Weights of a small multi-label image tagger: adamw at rate 0.00086, 44.6 epochs.
Rows from block 2 of a small multi-label image tagger, named by matrix and row number. Rows with one number belong to one neuron. Each number is 500 + 50 x the weight over its row's rms, rounded and kept within 0 to 999. All counts start at 0. Numbers have three digits each. After the name is the row's rms in percent of the matrix's.
After each neuron's rows are labels from the 100 images, of 14848, where the neuron reaches its largest size: "responds to" is what is common among them; "colour at peak" is the nearest of a few named colours to the mean colour under the peak. Only what is clearly more common there than usual is listed. The data: photos of arthropod specimens (BIOSCAN-5M).
# gate: MLP gate (model.blocks.2.mlp.gate.weight, 960x320), inputs 160-239
# fc1: MLP up (model.blocks.2.mlp.fc1.weight, 960x320), inputs 160-239
# fc2: MLP down (model.blocks.2.mlp.fc2.weight, 320x960, transposed), outputs 160-239

gate.680 091:497502580558533495510483426545533510524591439533404528498404554444583520505473498539524522533598453524543492495583465472405527578641479592493508531492488430481490507543484447434525532442474512529508510510451644545454470503525566492439508430
fc1.680 097:476493504474496450559519465509473549524435603439532558467503468487470496480545413501525415479463485498465449509497447532566464512497517533572470508562478527548430386457481466464453507459470460503430527441472502464502511507427440545529523569
fc2.680 080:553524585489529542521489500620492372482483558582502471528519509492507461469560552423622582535508532559546520482333499503463577526527475475482526499479579528464478560401561515479506461474533538511429602452523597512500451524496436528434564531
responds to: order Diptera
colour at peak: grey

gate.303 092:445467547442534555465551528497478407534491522487493503531558579570469474394527492501487581649442560554600560487460409552518556484568530458475435446475505463541379498444519482490575519540464559569548413482544500595491570527518359412496506479
fc1.303 092:448537502570407424433544600412529495412509560498454447411523537458507432487416517482485506565535451473550456457564490576496580519464498472525446386559409483499609490487450529548549407476546460504533527461564560581440417489438582456520546481
fc2.303 100:463555468443548527463512523505480525527557465535536543470488411464530488543463569492414530502522417498503521429525483370437414467459411436480579484577456591564465637487498402494509545508527419482488469490452477478506498545415515499492468470
responds to: order Diptera
colour at peak: grey

gate.436 092:580500478454417455597477503543505538485565518478441496471477586519497456477468571519554553518441549394557413466581495490452462498398419550478543514484581501466476510603444482432383475521427474469547530471524417502449443512515463565473458543
fc1.436 085:493520570570447534484480428452473457449498571509496513506492503480508542484580437507514484508477502496466551451427516568598415518481532464527529438437517450436525383377473497490526470525459478513508406497495544501571569463640543533452538445
fc2.436 079:547566582516589521460492445549514528520463453517460461506469591470528505552574553489401486520534495583498478522524464376425505486511536581538435522455476494504431439383407524512510552467491496552540528486574527488526555471523385507504580420
responds to: order Coleoptera
colour at peak: grey

gate.327 114:544464506433441490641520457476400467515566581536529455431522492462515524471478504481493516520505455497519412533528516646502455468460537479448580430400378530617502443502453490497455404540434547492429484517558503484433420476431573431493464496
fc1.327 118:596534464486437426568453402482605446560532472474510451507521490493484544528533478408427459352547443465598486528564495548495489462472476466495464506268432465587541425563450476518540501415513548540471570430462497461540479520501539430490511477
fc2.327 122:495532526408599524458499542489575589478542482434455491538504459505506491480478518579448467535465650514498512522518466445545617451526435476510514457599597561363455520496536459417521542561426450486542482423491498522542585473494507592516554536
responds to: order Hemiptera
colour at peak: pink

gate.564 094:554526446471537539539451509500508466491474422526515514406561595478534498375529454530537467538526482553477442482589478530526590511526475499526526582544502526413448505430461501483517525389477360466472518473535538622530458592523466558528582512
fc1.564 089:487584522542422521533440549494545488433458391589470506453519475492436419567473516551463484530493473481487559493581491558642527582532494525502536522400477490503489504396523477561412503568558516515449511505526521480473478532594538588488583550
fc2.564 092:540493403614491495492516538443483560557501429537467414484570534581396409576534555390388537552493541464535443504517515517408468466486566493450430415561419356615540577522485502515483532444518485461550475424435539479470550502553543470512443431
responds to: order Lepidoptera
colour at peak: white

gate.390 092:562486554589453482597467506513504354510457568483494464533507594534516531398511460571528529555524490530526454575563517555461480447539511496465411539401460432462464571578483491422517510491377580537532438462530512488494546465512495500399541491
fc1.390 080:513413523459497603473501490477483504485602608475551589487554469473483546514535502460558485447409529442411493490492560468500492577464492609485444404485586570498492441471481490500454500457546414448493521570402485526506550496513455564539479476
fc2.390 074:533505521529538527585543507480460488506433559535622441537590584483482597497537515578534420510469541474577476586524585539512449483538444518479457465470498480458532497608442490471472539509396500458482541598482451492494497490503403480543452411
responds to: order Diptera
colour at peak: grey

gate.220 096:541561524455467520497491445459477423593580453489418524476543500562511453459510562606483520480506538467516545494558462526394429489521433542587598511442603521469436499514542458450513492573429557530468532518458518535455427486465514529451506532
fc1.220 104:569532486470505460408483498444525518517544463553536510490480495506453523546452501563522506453625495396460603487524454511360419548512496594436529537511533487512504589500503534549538558475452559487580495404531444535447492512532517484501417504
fc2.220 096:526491419536531517487469476425471553463523417493548426498463422470447479381508459478448621458465447499504524542485529537420530478468511524556590496501594497370481511530527535587485463464507479525546444497527453543455464552469556504516421538
responds to: order Diptera
colour at peak: grey

gate.567 098:469521492514556516540570526519441487449491479472555519469462508476487512489459424526456498480546440434446508572605520558492520443447514486504519485475540481458515506469478519456479427446520474525493490569592435631434578485451474504514530550
fc1.567 102:504518516500489537501457526485560505549418530521440533476392489525484421579529534538465492579551413461450497618526444534436430401570464550560494507488508487541458557587534469485466497499455493534457500562498459474480494479469564611469566372
fc2.567 111:521473510525436548519504407478521612558577402515490481532442458506526572567496570566499467394492533513585489533436531555488460457563477526471468467464457472626551466486420426543488522501370534487458561452473466470486549479472461506539426431
responds to: order Diptera
colour at peak: grey

gate.707 096:660478495470518487561514477492500481545579421538579453593547442461522492547555535532480512525434635462419426498478474433562553597479431534473525497501592411459513501459505538407451473584459520493475415477494505519520485497494480586454553564
fc1.707 093:544580499530468542480484539456525524493488469554458462537513493553451571566491457465546549444495592470510590480470602516427528513476568462436507486568505436579539402510594486414525638474518528582493413498495674505549467542469525461514499517
fc2.707 095:505491488486493608459554535572457502460478527419465513562486397564565543448449510461612493507465453501484455434488526440519503462488620547538485534594467494465450463418523492504526464489559446461578516473559482576505521503403495479497524511
responds to: order Hemiptera; class Arachnida
colour at peak: white

gate.392 106:524477473493545419640511518534488553442541535457561565529537524477550545480469466477550468563470502494570434485522478491482478543520415509551432468466505357543409413579479474479466448487449438506539477427523514523438489600485521441486496595
fc1.392 095:448406514498492536503553575495408541455466428459599554549631526546425591525500495499498492456484488561467544448543610469457481543472448462492464442495482570448523529467509464574596424436556498437494499551509474506454455486512458464430519536
fc2.392 091:506556431497516486495614482555507533450538476441557504414579427486493411497431505572556524529500528572538574500409449522520489484483511470471451510456547498518454528529501529504470449589438538408461488518498506496506460503502546482466560694
responds to: order Lepidoptera
colour at peak: grey

gate.700 089:518491405499450460558585568460552484474468471524457531414473506569441451536487509566488532504529462535490456489606524525395508469569487549563482536513484411520521481445484478552528454502454523532546472470590496506442483446527527469466490485
fc1.700 092:472555489488454430449523476445384520545539513533507434523542506527461543508489539551432460415487459442447471517478559480483418484489450452515488471442492540480443573533459516482526556565518529615457533492456404529576461568510494492525427527
fc2.700 092:447507508474446518528533517554469491456405439423458442520473475563425504496435589522534533502466503462467530491517530400497449550562503524437616534445573600434420541474534509470476486448515460530499500555400366471507507467450471547538493511
responds to: order Lepidoptera
colour at peak: grey

gate.592 109:581471500500655577466490419555497467580514447497560451458522499401587481449555487505606544585541533523480522600532509471507513509566492538536517460480545496456471387514471412525559513480405507522518520468549526480474498546594480524494492508
fc1.592 102:554586530553528418509458515474537546568576462509467504567426540508454508445434497514535540474476509538552540449455409532522520510517461484438515470546638442548517426452506394482542587554484436549472412582405480549522468476451547516448557442
fc2.592 076:444491525489538462436397524501536492478449467447434476498455498411433518454493465501483583539461445556433485536447566545495427510360554507576519474500513443468477517501457501560445335458594504483552499543513518464419555449545473506574484534
responds to: order Hemiptera
colour at peak: white

gate.211 095:499386437512482470535518576583557490421506521521549412482594569503491475498502430610447523457517435487541466464491539465546448530504482441488423515429504516542447389509503522538459455528476454503429507524504472548428569554464433490469443544
fc1.211 104:569471510463491434474504528466446489563436584422527468516571474572532415518592468434599486504427444413529578486410474573476501476463542449490467526459432511553420506425547456520575587545542501508535460463511456566500485492538547528465514405
fc2.211 108:490534490419468435561582504479489489508461397388466494523484587583538417461486492507502529487450502613508407423555530502411582541520545513511468497453458621430468544465355523490391470432530464510507527589546553497412557461455460445547503471
responds to: order Diptera
colour at peak: pink

gate.161 100:495422414523571491552545587511470457487511435555498512536484520587535523545495573540502524423495512536536497447593471535530458509495591542403507458486386472438411441467509523511554501521438526482516504485469570562485571401560554483516582497
fc1.161 091:491478537517594523519457544581474406578553593417497401575542560447544590431509430490585506472351419481552432495500478502627403502505493579521493425443489528445514409437458493469486511449529468465553523511525465437478439456435484519481541509
fc2.161 091:603477438537450465485530458606477548594532432523467447487413469511556548525493578521466649416560496482478472468461542538492503571550485564587544423497529459482464526502467498513491492466466513552586480433496396588462507499479525428521519527
responds to: order Lepidoptera
colour at peak: grey

gate.600 102:514465514480475486445512442499466460474583491434615491476553488563509551527497544505470507464452488565488526499538478419387508492480501509467470538553521393499539540516532463470517554462367559490543407495481542548418523365566491459539487497
fc1.600 111:514377552453570470473446478594589503426553554438505508509482485452538501535605511425549532575433495571491474592426485486517574527488484518538474441501476440551570540550533593397430457552452429481420455433468473472444559551546404581437478517
fc2.600 114:495550549471563566496485508540541459520421436524552501556600559486459438535510503567438393549481542497482511501456416540542458488528467529522475570559512520469498458468470503524553537518540617502636411508409515542582473466512559536519513449
responds to: order Hymenoptera
colour at peak: pink

gate.253 090:520512466496567533509457482588498498423491512500542489514600526455547511472496447478503496471578533561526547577561469492498496535603479465421474549466500505429445479583522475487592505501490495508517522404584507500499518464467486449527496507
fc1.253 088:545496478476546464576512534515514519516500517521518357440442494498564410422466567513574547476587458499425537478507471420533493513552519515499558470469552498513502452528524459549527533555446510530371561523489514511556478464546521449453495533
fc2.253 089:402483456521503531474549471477598553488502491580539458489498491467502555510480521545555565423476500510539549527439513526527500483478512425552644554566424501470499552452573618522567479494526587495474554516544476545512548496548435464536485609
responds to: order Hemiptera
colour at peak: white

gate.622 102:517526461583495558565458625477443530563491491488490487482558506478451487463528420555466411556657476483400482532563487478486514506530492563437407501467511553487518564467474567486563531528524500524413501452550438545494492453442530494479469486
fc1.622 099:426471431488568551511532481525512467503481553496552495415540548521552584368443463435565568445479516507531497508512448552502559510563562475524496600460553581484459568501559461541456517391438471493399451511482513404505456549456482499518511585
fc2.622 092:517461418494489478468488482369476537482500464519470421484518484539512514570468436604456441459466369598533541459602471529483572517504518511521464492468541521535487545525499548525471485526491491485484466484451509489478509477595603523512532472
responds to: order Lepidoptera
colour at peak: white

gate.333 095:531601546442620531544420427537563549572444496577443417444511534532476433549538463510526537545503424473484426638482418508406526419570491539519506486464500506518462499383506446473466490543542564449514479489529529425527405504498551523501546455
fc1.333 104:528504586564513462499478493462465547476418483543580595504511549539454437476506485497465413511595549553445480434442425527547469563386508441427403477489497492537463489506572603544558556498517489539490624450504572595548519612489451542469535465
fc2.333 105:473427497455452547446442504526533424551464586508394545464487437506480414544574463405462605583501436482494519559626522533496512572492551572468570500472523543475596524545452541498457458510529550474495430542584579392536494492489500465427564470
responds to: order Hemiptera
colour at peak: grey

gate.167 108:482558512576608553491563514501401505583553460543590496529570604543548575502495511596525511463535514468463526573521490582429557490557426586449483400416522529508488518488553482482506433536402518450498518438481544614475488559468523436471491554
fc1.167 107:464518540499625552483567458635503536496434396465491538533560515544534569486513389475516435397550521549391481522590414497536352518536502528556535524496573573451444541479500524485527444370553444577543466499514507488480511433345428550524521522
fc2.167 101:531577606445456520562548499415453454464465486573557559442428483468466469424502447393510522424523406518530415485541476512420495484516513437484523498568537454501524477459552560547498517452508475535514527488485402459482471476479502512484569542
responds to: order Diptera
colour at peak: grey

gate.355 096:589466481513563560479504516485499398459580551451458585459475492444466472512458459513616508562522491521465455593502555522497452504555469531530515456498612443442499420470472509474527443536523470539454444524514509394478578451530523476524539551
fc1.355 094:546462533597490454531447616455480480509546501526486626524510527542481584506502487489431597515500476445443541473534491486435422483489486542536553506463501501461481467551525488502511472537525473473428515580420513503524469453477514554458493443
fc2.355 090:519422406540480444454485506518517532511450492515520517460443387476550441540478530576508505543487486392448544515488393509505563527390497503555493469510525459560477535409473458483525442515524430582623504494466474504510596561560524511546557482
responds to: order Hemiptera
colour at peak: white

gate.664 093:542415469470468559587572533496537482533378434460531514523534491430505563496496504550565470507557562425433402542450494531581516562524489472528388540419515470512501500489577480558537482494519533477544526469519492518456557548525416491448542424
fc1.664 093:498474565545548475413444335650509425487485514395473551583565487531482450468488486469514456494511575542478573555466445456451509504538462609520419515504475489486489560459479454503585458464527489557535445456482428528601536495446512485577551507
fc2.664 095:477415491483472485509624575495467559541468578574475487393541461440512521504509610586596417445540505440453452502538473503576484450437417492477500545518568490546495512492545587562464594357564481580517524524581474428423512516464405584498446488
responds to: order Hemiptera
colour at peak: grey

gate.328 094:584458523528474503591535501531486389520689377512463485507530456518560483507558509492562595456546501488513424527529520436518524522474505506401547489434507413485582414505424513452530425421504483562441510435518502528515528494640575493438470482
fc1.328 098:510450586536565522419438549544514546593533457585563487551473442571524550574502461585446392554524606565428555423457522429475585522503408520448489562515528426483573605465600558436443524518522415493540580399414513571448497453501508488466550515
fc2.328 108:550459467554480483512436444530503497409493521537464506522443485412493466478489458561497482526519518461500418506481507491471508501521493443590515581503463555530433579504510584576522519472489432487501359558532542415412533525501485511528522526
responds to: order Hemiptera
colour at peak: pink

gate.87 099:527450508562488455485454551540527458491428569519503521508542492481520445399571460420521576561503506470487468532572546477463553445543440536473452422446607442532535459438500394507475522545555482519480431483516517493428482542485487439441570386
fc1.87 094:490552600529475514488491395589469485410464495506460519452507521497585390404493479469513472585517422525495470438573468474496416419585494495518569577447504499513457536506500474558588526472537563406475419536605442425523476491515465530528516496
fc2.87 091:576549508387572530599477508545484577613519413469421568463589511478457538480490463518491544373451518565429390462541479403543360488466512439512553494464501537524502476561473499456484482488592499505546495529500535422521430518419493514476427535
responds to: order Hymenoptera
colour at peak: white

gate.620 107:501378560426490507538599466573506406450554484556552494519553518427574502408495485514512529460432487593513438590559527470482529522438487378514555513425591454478507524536465511423424543519504541463512471456507565512491483546611515500406477536
fc1.620 109:558507460441485473509519397505590517536571480449512472450573472550551466532547508550491514418454555429545517489468502430441474497457509443565524564500563495446519397533471535416554425535526510556565474407561519589537533528536556526539518472
fc2.620 119:540499526596555519521508522513503487512519514477511554487540534450513505608507478496447478511494456493486555500529517502469501490638414537428469501378382528535509513563532438529553508442361584474399549571479504494520492494540517526521363420
responds to: order Hemiptera
colour at peak: pink

gate.322 106:534391489549561497518425497556491536560484533583574557570554460535552445463602491514519455472510456488478469421516526417432568547488392501434387552443552505374477538510465560425464458552539515469566443478506466553514535516522455525457547533
fc1.322 105:595518435477523560536473478511532515525479575451557564472469577538450414572572560483600411534413558479597464483520428526565409470482510493533554522462436543429487561482434560518459492530465519498498564544534441418396434485522504483553533488
fc2.322 100:462548483460418453492583463516482508525541445534547402494481399476541509503484489566381522587494433500523579563485492532409637500462473505585578523486573512401453493485543539502549500460523618500503519442491615522516501568496595478542496552
responds to: order Coleoptera
colour at peak: grey

gate.450 098:460500464518483484450506470458483469501559518535499530487512560568525556479436443574460442534488574372470540525460431431523393556600483538454465548413516496517518479539445500509540552495540510488458474478557475566504439429452529487518365483
fc1.450 099:504477567561461538550609526615519500563433536493573523535534509467530549521529396511485520456441450512414474521425454563572550503515500475508474570473547454498497500553534503566488463419527504566506493443600431573475502512541489493599534456
fc2.450 103:503581605569515536492496475552461533537498636507535549470499488417503489634516431511524415533508541525479480523475430539517468438498449560495421490517485491464552572460512502469438451494509498528520485579612530369509518561436466522481600466
responds to: order Diptera
colour at peak: grey

gate.626 094:568450486505433412503524534536416453527507507440452573494482593572484536471526487482560603557540446416494411510432419508503490499533521487437537525431477499486555499504533505476532479482420474465490485442520484450438484414444539488439492434
fc1.626 086:512579546484464433492437468486606448481524492416543460444541579458552437486531517505506579624534412538492440554474401462557431496477526561533454502466419438614474559500439439583440503507489483488446473485461478474483456442527490515509491441
fc2.626 085:457496555511494445614517501385517543446504650524504451504421522609512571432548432576451575487451442470431503554458514488507446546537552575459496468480495445522539401547545488535478531488381486491440443560569459577478570498448397458560377410
responds to: order Diptera
colour at peak: grey

gate.754 097:562616586491498479513452465557543425559573561501650526492507520484646490415434449484508555433602469571469419513504530520552498600535416532398418467484499458477561552564398528415490494555519566533492453465492513548495459487484523474467531565
fc1.754 104:527461507437523453495409413513454605489543476570537453505535501492637522541523529568541474543473463432519483478477442470540547460479509598497522497443498670521426565529446514498492458466487513434477566472555493503432502536460554551518432516
fc2.754 107:454544633507543475473447454448497458513472550587547454504530469410484556506467509510494428471445522605613582520574411470484520430486514520547431504468549500484492425599571478522514516446463503533533495480452539496553489520507504414531498395
responds to: order Hemiptera
colour at peak: grey

gate.492 092:563466511480417457481462552496476510517468557538445487463483413482493438497581483528425559521521531532532530611555503535471466535400490532477496440431538445388575448552383490453470374473538544553520525556479447499452477501482434504390531537
fc1.492 093:470493450456452458495511497402517526549495463535507500552477505473490487581501488575482462537489501411413554347527491495506517501504549483592447527523406538499422447531557436570572466548520510539522423552508576480468483683528532464476426470
fc2.492 098:425495574584431468558467451635495542538483510468481438414499584445488573517483449581544572451512474522471431534527505575453466485524440437480522560471479540502509485529538556510500434533409464482468510450501431559465484538495487507469437524
responds to: order Hemiptera
colour at peak: white

gate.325 103:523472537553492501434588482444499495432531527480576505524562508512475418440570522561516472514532605510514540481448455537520551427472514505540504506488576409416471580552512423536461520521417503431468484522546442502467563429538444480429572446
fc1.325 096:541399432457543496476408554494486527428485473485472459481509482582530488423515458478493524593616570548408489523490494404552555540527524550401520555524493531526517526454486497522538505458490498579411440486589494440498526518470538404511518473
fc2.325 096:465483561497487407466537520482461498464514523528467499530428466433457452536583543526485498411436503508506516494521485562376502492550500452515536482491528458584525452470572556476461553479435552509585563553451503518489467509519585448544535556
responds to: order Diptera
colour at peak: pink

gate.260 087:496490435493478452449516564477469439466509555505503602485439521465416510504518542554538412425406461539461499562463419500449566548524515590485526526486561510437492506489517517598483494483496452418510522517494522488474521312490569415462615502
fc1.260 098:496567568448569476528491403551529460516464390556456507481470520547493564485451447461386478445534397414543534603514464543473505481593533516524591495497468505508632563480513490468511446457481475543508471406519443513508369547463523599548509530
fc2.260 100:523426523445519511536488422398539407449532484539471467509479519494547496489552560433449493537477540523601519558510522554450494396508482478498528560537540418581518479511427534546514573518473554502538495496494566389483574478614485521508541393
responds to: order Diptera; family Muscidae
colour at peak: grey; brown

gate.155 094:518365439510405443577556442474444520448562519568487573456553654513477471534436502581437449463514580514559444423657473484537432450507520486471523563514443489533429457554439564441509547516406520676423464547460522521476545520448535464511475534
fc1.155 092:494421575426460531538531541464534555506557528486503486521460458466413459582495566564456543558530550403483502565487450563439478441406451514494597397551515506506552500489563519507490488562510460449485497561481504504484563549498391496561490493
fc2.155 086:484501465552618522403440479436453471570450531465540566531528530569527523508526504540556437539475514622490576416505455315497442536500521427496516529594524512445437511436462457553575518481476526495487528571569477548524470572577515560462501515
responds to: order Diptera
colour at peak: pink

gate.381 094:571433538506460525540447526470425356499539445543450536542514507496451476497485462586492449526481565359445523584510445511519560507486504497557581483501545473470544466448495517455512490514471414543383520558575452486549418453477557453498535501
fc1.381 098:474462537438547602469549485496539475534517488483496562464541506519514567531504472516463525423436544487486553568548466454515606416531502437502545581527499597489572494503577499437446441537453561444553499446524484462503491455493503494511540510
fc2.381 101:553557555458561513512511456491536538469398551461553444446484505558479514542440523383481459504481581498520426407439387414517514476473483576504439460554524419480481457486490518424431589517506508493548500484522452476460448555525500622506584523
responds to: order Diptera
colour at peak: grey

gate.530 101:519433441481548474526401551540559502511435480402469457556475583515392580538482513500544530562493517389402505516645497507545556606597548423503536557499484522430511465474459463455586545442495558474432455537461494514487533516539426522523520434
fc1.530 101:488463534394388447460587489490508463555459438562417636531471531500604476481500397535441528485385537539484600495522419563595481529496491506577530540576476450506453522520628593370473551572486507599476559500475526525496522477520499489473542512
fc2.530 107:425463493539537546544528501514515491438466545444473489498575610434453585520479518470446427555505488589488493591494395435434472477537505528450487532576479416445489485489466488639589483405480603445520581477491439427538568531570476448515504529
responds to: order Lepidoptera
colour at peak: white

gate.435 103:578472471436480610540485588469567452524568467527507502485580451430578508475472400565528611525454547423558443514615484441492497474518417502435555544451474447464532410531550534494448397469537531481512501510535551490495494536549514505422482488
fc1.435 096:415463559535463430425519450512378587429377498555550477447512466483442509560520549486418465544471527559581544528441506472497489531498499520504512446417513486521466474535448398572552543569421525547516460516639495538537507434494464422514539506
fc2.435 096:462533516503439524489447562490606460461530552523468532583413514516472548429486443548574523556462435548612487478473593448390526512532522479436508535433555514593493533491539497474424551488578557558436398449376547526451516441527419520479513519
responds to: order Hemiptera
colour at peak: white

gate.344 099:505454463511503543489516496540560496493526457500507467423560559442464625493543418492527479433560445541518391500528506489619457525545488460441533549487516558529451465541458505523480454398510462405508392452505506460519573504443519480436530490
fc1.344 104:509461503502440527425583516541560479457457527458566473429569527551420545524464462482483498507469506499470469485497487574566480437535519438538472527434480416583496390571578502543500504452447423475452558526503413582484542495517515488533464413
fc2.344 112:556564531554431439515543511541521530495492528575491554479430567540508464541512459425439558533577385594427542464504489466544443498463520512565493447479526473508530500514448499450555590393487597526455443442548474526507446481524530485429461468
responds to: order Diptera
colour at peak: grey