Rows from block 3, named by matrix and row number. Rows with one number belong to one neuron. Each number is 50 + 12 x the weight over its row's rms, rounded and kept within 0 to 99. All counts start at 0.
# gate: MLP gate (model.blocks.3.mlp.gate.weight, 960x320), inputs 0-79
# fc1: MLP up (model.blocks.3.mlp.fc1.weight, 960x320), inputs 0-79
# fc2: MLP down (model.blocks.3.mlp.fc2.weight, 320x960, transposed), outputs 0-79
gate.2:20 52 38 35 43 32 47 40 38 43 45 37 30 62 46 51 35 58 71 37 36 77 47 58 65 34 56 57 55 39 49 69 27 56 47 63 48 47 49 56 49 67 33 60 71 53 47 33 39 46 52 46 34 53 52 69 50 33 47 55 43 44 42 57 52 47 33 49 67 58 44 20 62 50 56 78 42 45 44 41
fc1.2:28 44 27 41 69 59 39 63 50 54 48 66 35 49 53 39 48 82 31 73 66 59 51 42 56 37 51 42 63 53 44 62 39 65 48 39 51 68 35 41 67 43 68 46 29 48 68 26 37 49 79 54 39 39 58 44 52 45 48 40 62 75 44 49 53 40 52 49 49 75 68 54 59 39 51 56 68 49 41 40
fc2.2:48 36 59 62 49 38 72 59 63 63 31 75 44 56 65 43 76 72 53 50 53 37 77 60 44 52 55 51 50 64 38 68 55 59 51 28 62 60 50 55 42 57 70 75 54 56 53 45 45 48 47 52 53 41 43 62 70 30 69 62 34 66 43 42 54 67 50 67 42 61 55 54 55 42 40 54 30 38 37 35
gate.3:63 61 29 37 35 56 51 54 44 44 44 49 42 50 58 42 56 46 30 47 65 51 56 51 46 35 61 35 42 59 61 44 46 46 37 52 50 50 29 59 75 56 35 30 54 77 65 39 43 61 40 52 73 52 45 43 39 35 59 30 39 14 47 42 32 51 45 37 65 40 47 52 55 59 44 51 43 42 45 56
fc1.3:60 48 57 63 53 77 48 45 61 42 44 66 62 39 49 45 53 45 62 80 52 47 36 67 63 39 47 46 76 45 37 49 46 56 52 50 54 54 45 45 74 56 71 66 41 50 51 47 60 39 48 47 55 66 55 62 49 59 32 35 51 49 43 50 43 37 38 55 49 64 56 57 59 43 60 47 52 35 48 63
fc2.3:70 25 30 50 34 68 55 71 50 34 44 46 58 46 60 70 44 40 61 37 44 40 54 48 42 51 41 49 39 42 53 51 49 38 52 50 54 36 52 60 46 40 47 59 42 63 46 48 60 55 29 38 60 60 58 51 54 52 56 60 53 41 55 57 45 71 50 49 51 57 30 44 48 63 48 62 81 37 37 21
gate.4:64 38 48 45 49 54 63 48 26 62 53 34 52 57 51 44 63 32 74 21 42 34 56 79 45 66 63 49 54 42 42 54 52 49 35 50 56 50 65 34 42 54 54 40 46 63 32 41 50 60 61 34 52 53 65 61 57 60 70 57 33 43 32 66 46 35 53 49 61 66 54 53 65 55 48 66 43 41 66 45
fc1.4:47 25 25 44 48 45 43 72 33 67 40 34 55 59 50 38 43 59 46 44 35 44 43 67 51 40 28 71 62 54 72 30 52 19 61 45 62 51 50 65 51 51 64 63 33 52 32 62 38 50 59 48 36 79 56 44 42 32 50 52 49 58 52 40 44 54 55 45 42 49 40 45 35 55 59 30 51 76 37 35
fc2.4:39 53 43 50 54 64 41 41 58 53 60 61 51 41 44 41 55 45 45 70 69 51 57 55 41 57 55 62 53 59 27 34 75 46 30 40 39 35 22 56 57 30 38 59 71 72 61 51 53 69 60 50 45 38 59 44 46 66 38 55 56 71 36 53 53 55 32 57 49 62 35 63 56 62 46 67 38 73 73 41
gate.5:59 91 73 50 33 66 45 47 54 52 56 50 41 56 59 35 51 32 60 37 50 58 54 35 60 47 50 53 33 42 34 55 44 67 59 54 46 43 55 51 48 47 61 40 48 68 55 34 55 49 56 23 55 53 61 54 56 74 44 43 39 49 51 55 39 50 44 64 68 76 41 56 64 60 42 58 53 48 78 51
fc1.5:38 59 58 56 51 61 78 55 58 39 57 56 55 51 35 45 51 46 54 43 53 59 24 47 42 42 35 46 32 63 50 56 60 43 60 47 52 48 49 54 45 64 48 49 67 57 47 54 66 60 37 46 81 35 24 44 56 67 43 54 46 40 47 60 56 44 52 25 51 29 49 52 92 63 57 66 29 59 40 57
fc2.5:49 69 35 50 26 46 63 44 53 43 36 63 45 46 31 47 46 48 53 56 44 52 50 37 67 42 67 65 61 45 63 36 33 42 72 54 43 52 41 64 53 38 49 40 69 30 33 52 58 53 45 59 47 46 49 54 55 40 55 46 44 51 51 21 70 28 53 56 36 64 55 45 37 37 43 39 40 60 44 71
gate.6:60 51 48 46 43 40 66 59 62 56 75 43 68 22 52 51 62 46 31 45 44 52 54 59 39 35 52 36 33 67 57 37 66 51 38 45 35 74 60 49 63 50 73 58 49 48 40 42 48 45 39 36 58 45 45 47 34 66 42 65 09 36 47 58 68 51 64 38 67 66 38 50 43 46 51 29 22 63 57 70
fc1.6:68 37 61 49 42 44 70 35 32 50 55 43 58 32 61 57 40 48 48 68 40 59 42 46 20 45 56 39 63 48 62 59 47 52 42 41 63 46 79 49 33 73 69 49 43 45 59 43 43 33 52 57 58 62 49 31 20 55 54 51 50 47 28 45 49 62 50 36 55 38 49 39 38 52 63 55 65 52 63 64
fc2.6:73 77 50 51 59 60 41 45 50 49 57 69 47 36 52 47 64 55 43 42 54 40 48 49 38 39 47 46 46 42 42 70 51 43 50 38 63 68 47 68 47 39 40 44 51 50 53 44 64 44 66 56 37 36 51 44 37 50 42 37 55 53 68 58 49 30 45 57 53 33 57 59 58 45 43 33 54 52 33 44
gate.7:50 56 65 39 29 61 56 43 53 53 83 47 32 45 38 54 30 56 44 45 36 59 39 45 39 46 52 55 36 66 27 51 40 45 54 68 48 40 45 56 36 52 45 48 57 34 65 53 75 43 50 47 61 35 26 63 55 50 62 33 50 28 61 51 72 53 54 37 46 55 43 93 40 44 46 36 49 54 38 55
fc1.7:45 45 42 47 56 60 60 50 63 51 21 51 33 55 60 43 51 64 52 68 53 53 70 48 63 44 43 56 57 40 61 50 47 41 36 38 44 53 52 52 49 70 51 42 80 49 64 63 43 59 31 56 60 32 42 38 64 34 45 64 52 40 58 52 53 43 55 39 64 42 38 33 47 46 57 46 28 45 54 60
fc2.7:41 40 47 38 48 49 68 61 62 53 44 36 63 57 67 34 66 69 64 47 54 34 32 43 26 47 40 46 58 47 44 53 43 38 33 59 68 50 53 63 35 41 46 44 26 64 56 38 37 32 63 46 61 46 44 46 46 36 63 44 55 49 43 48 35 22 46 62 50 13 68 71 28 56 40 61 65 61 37 33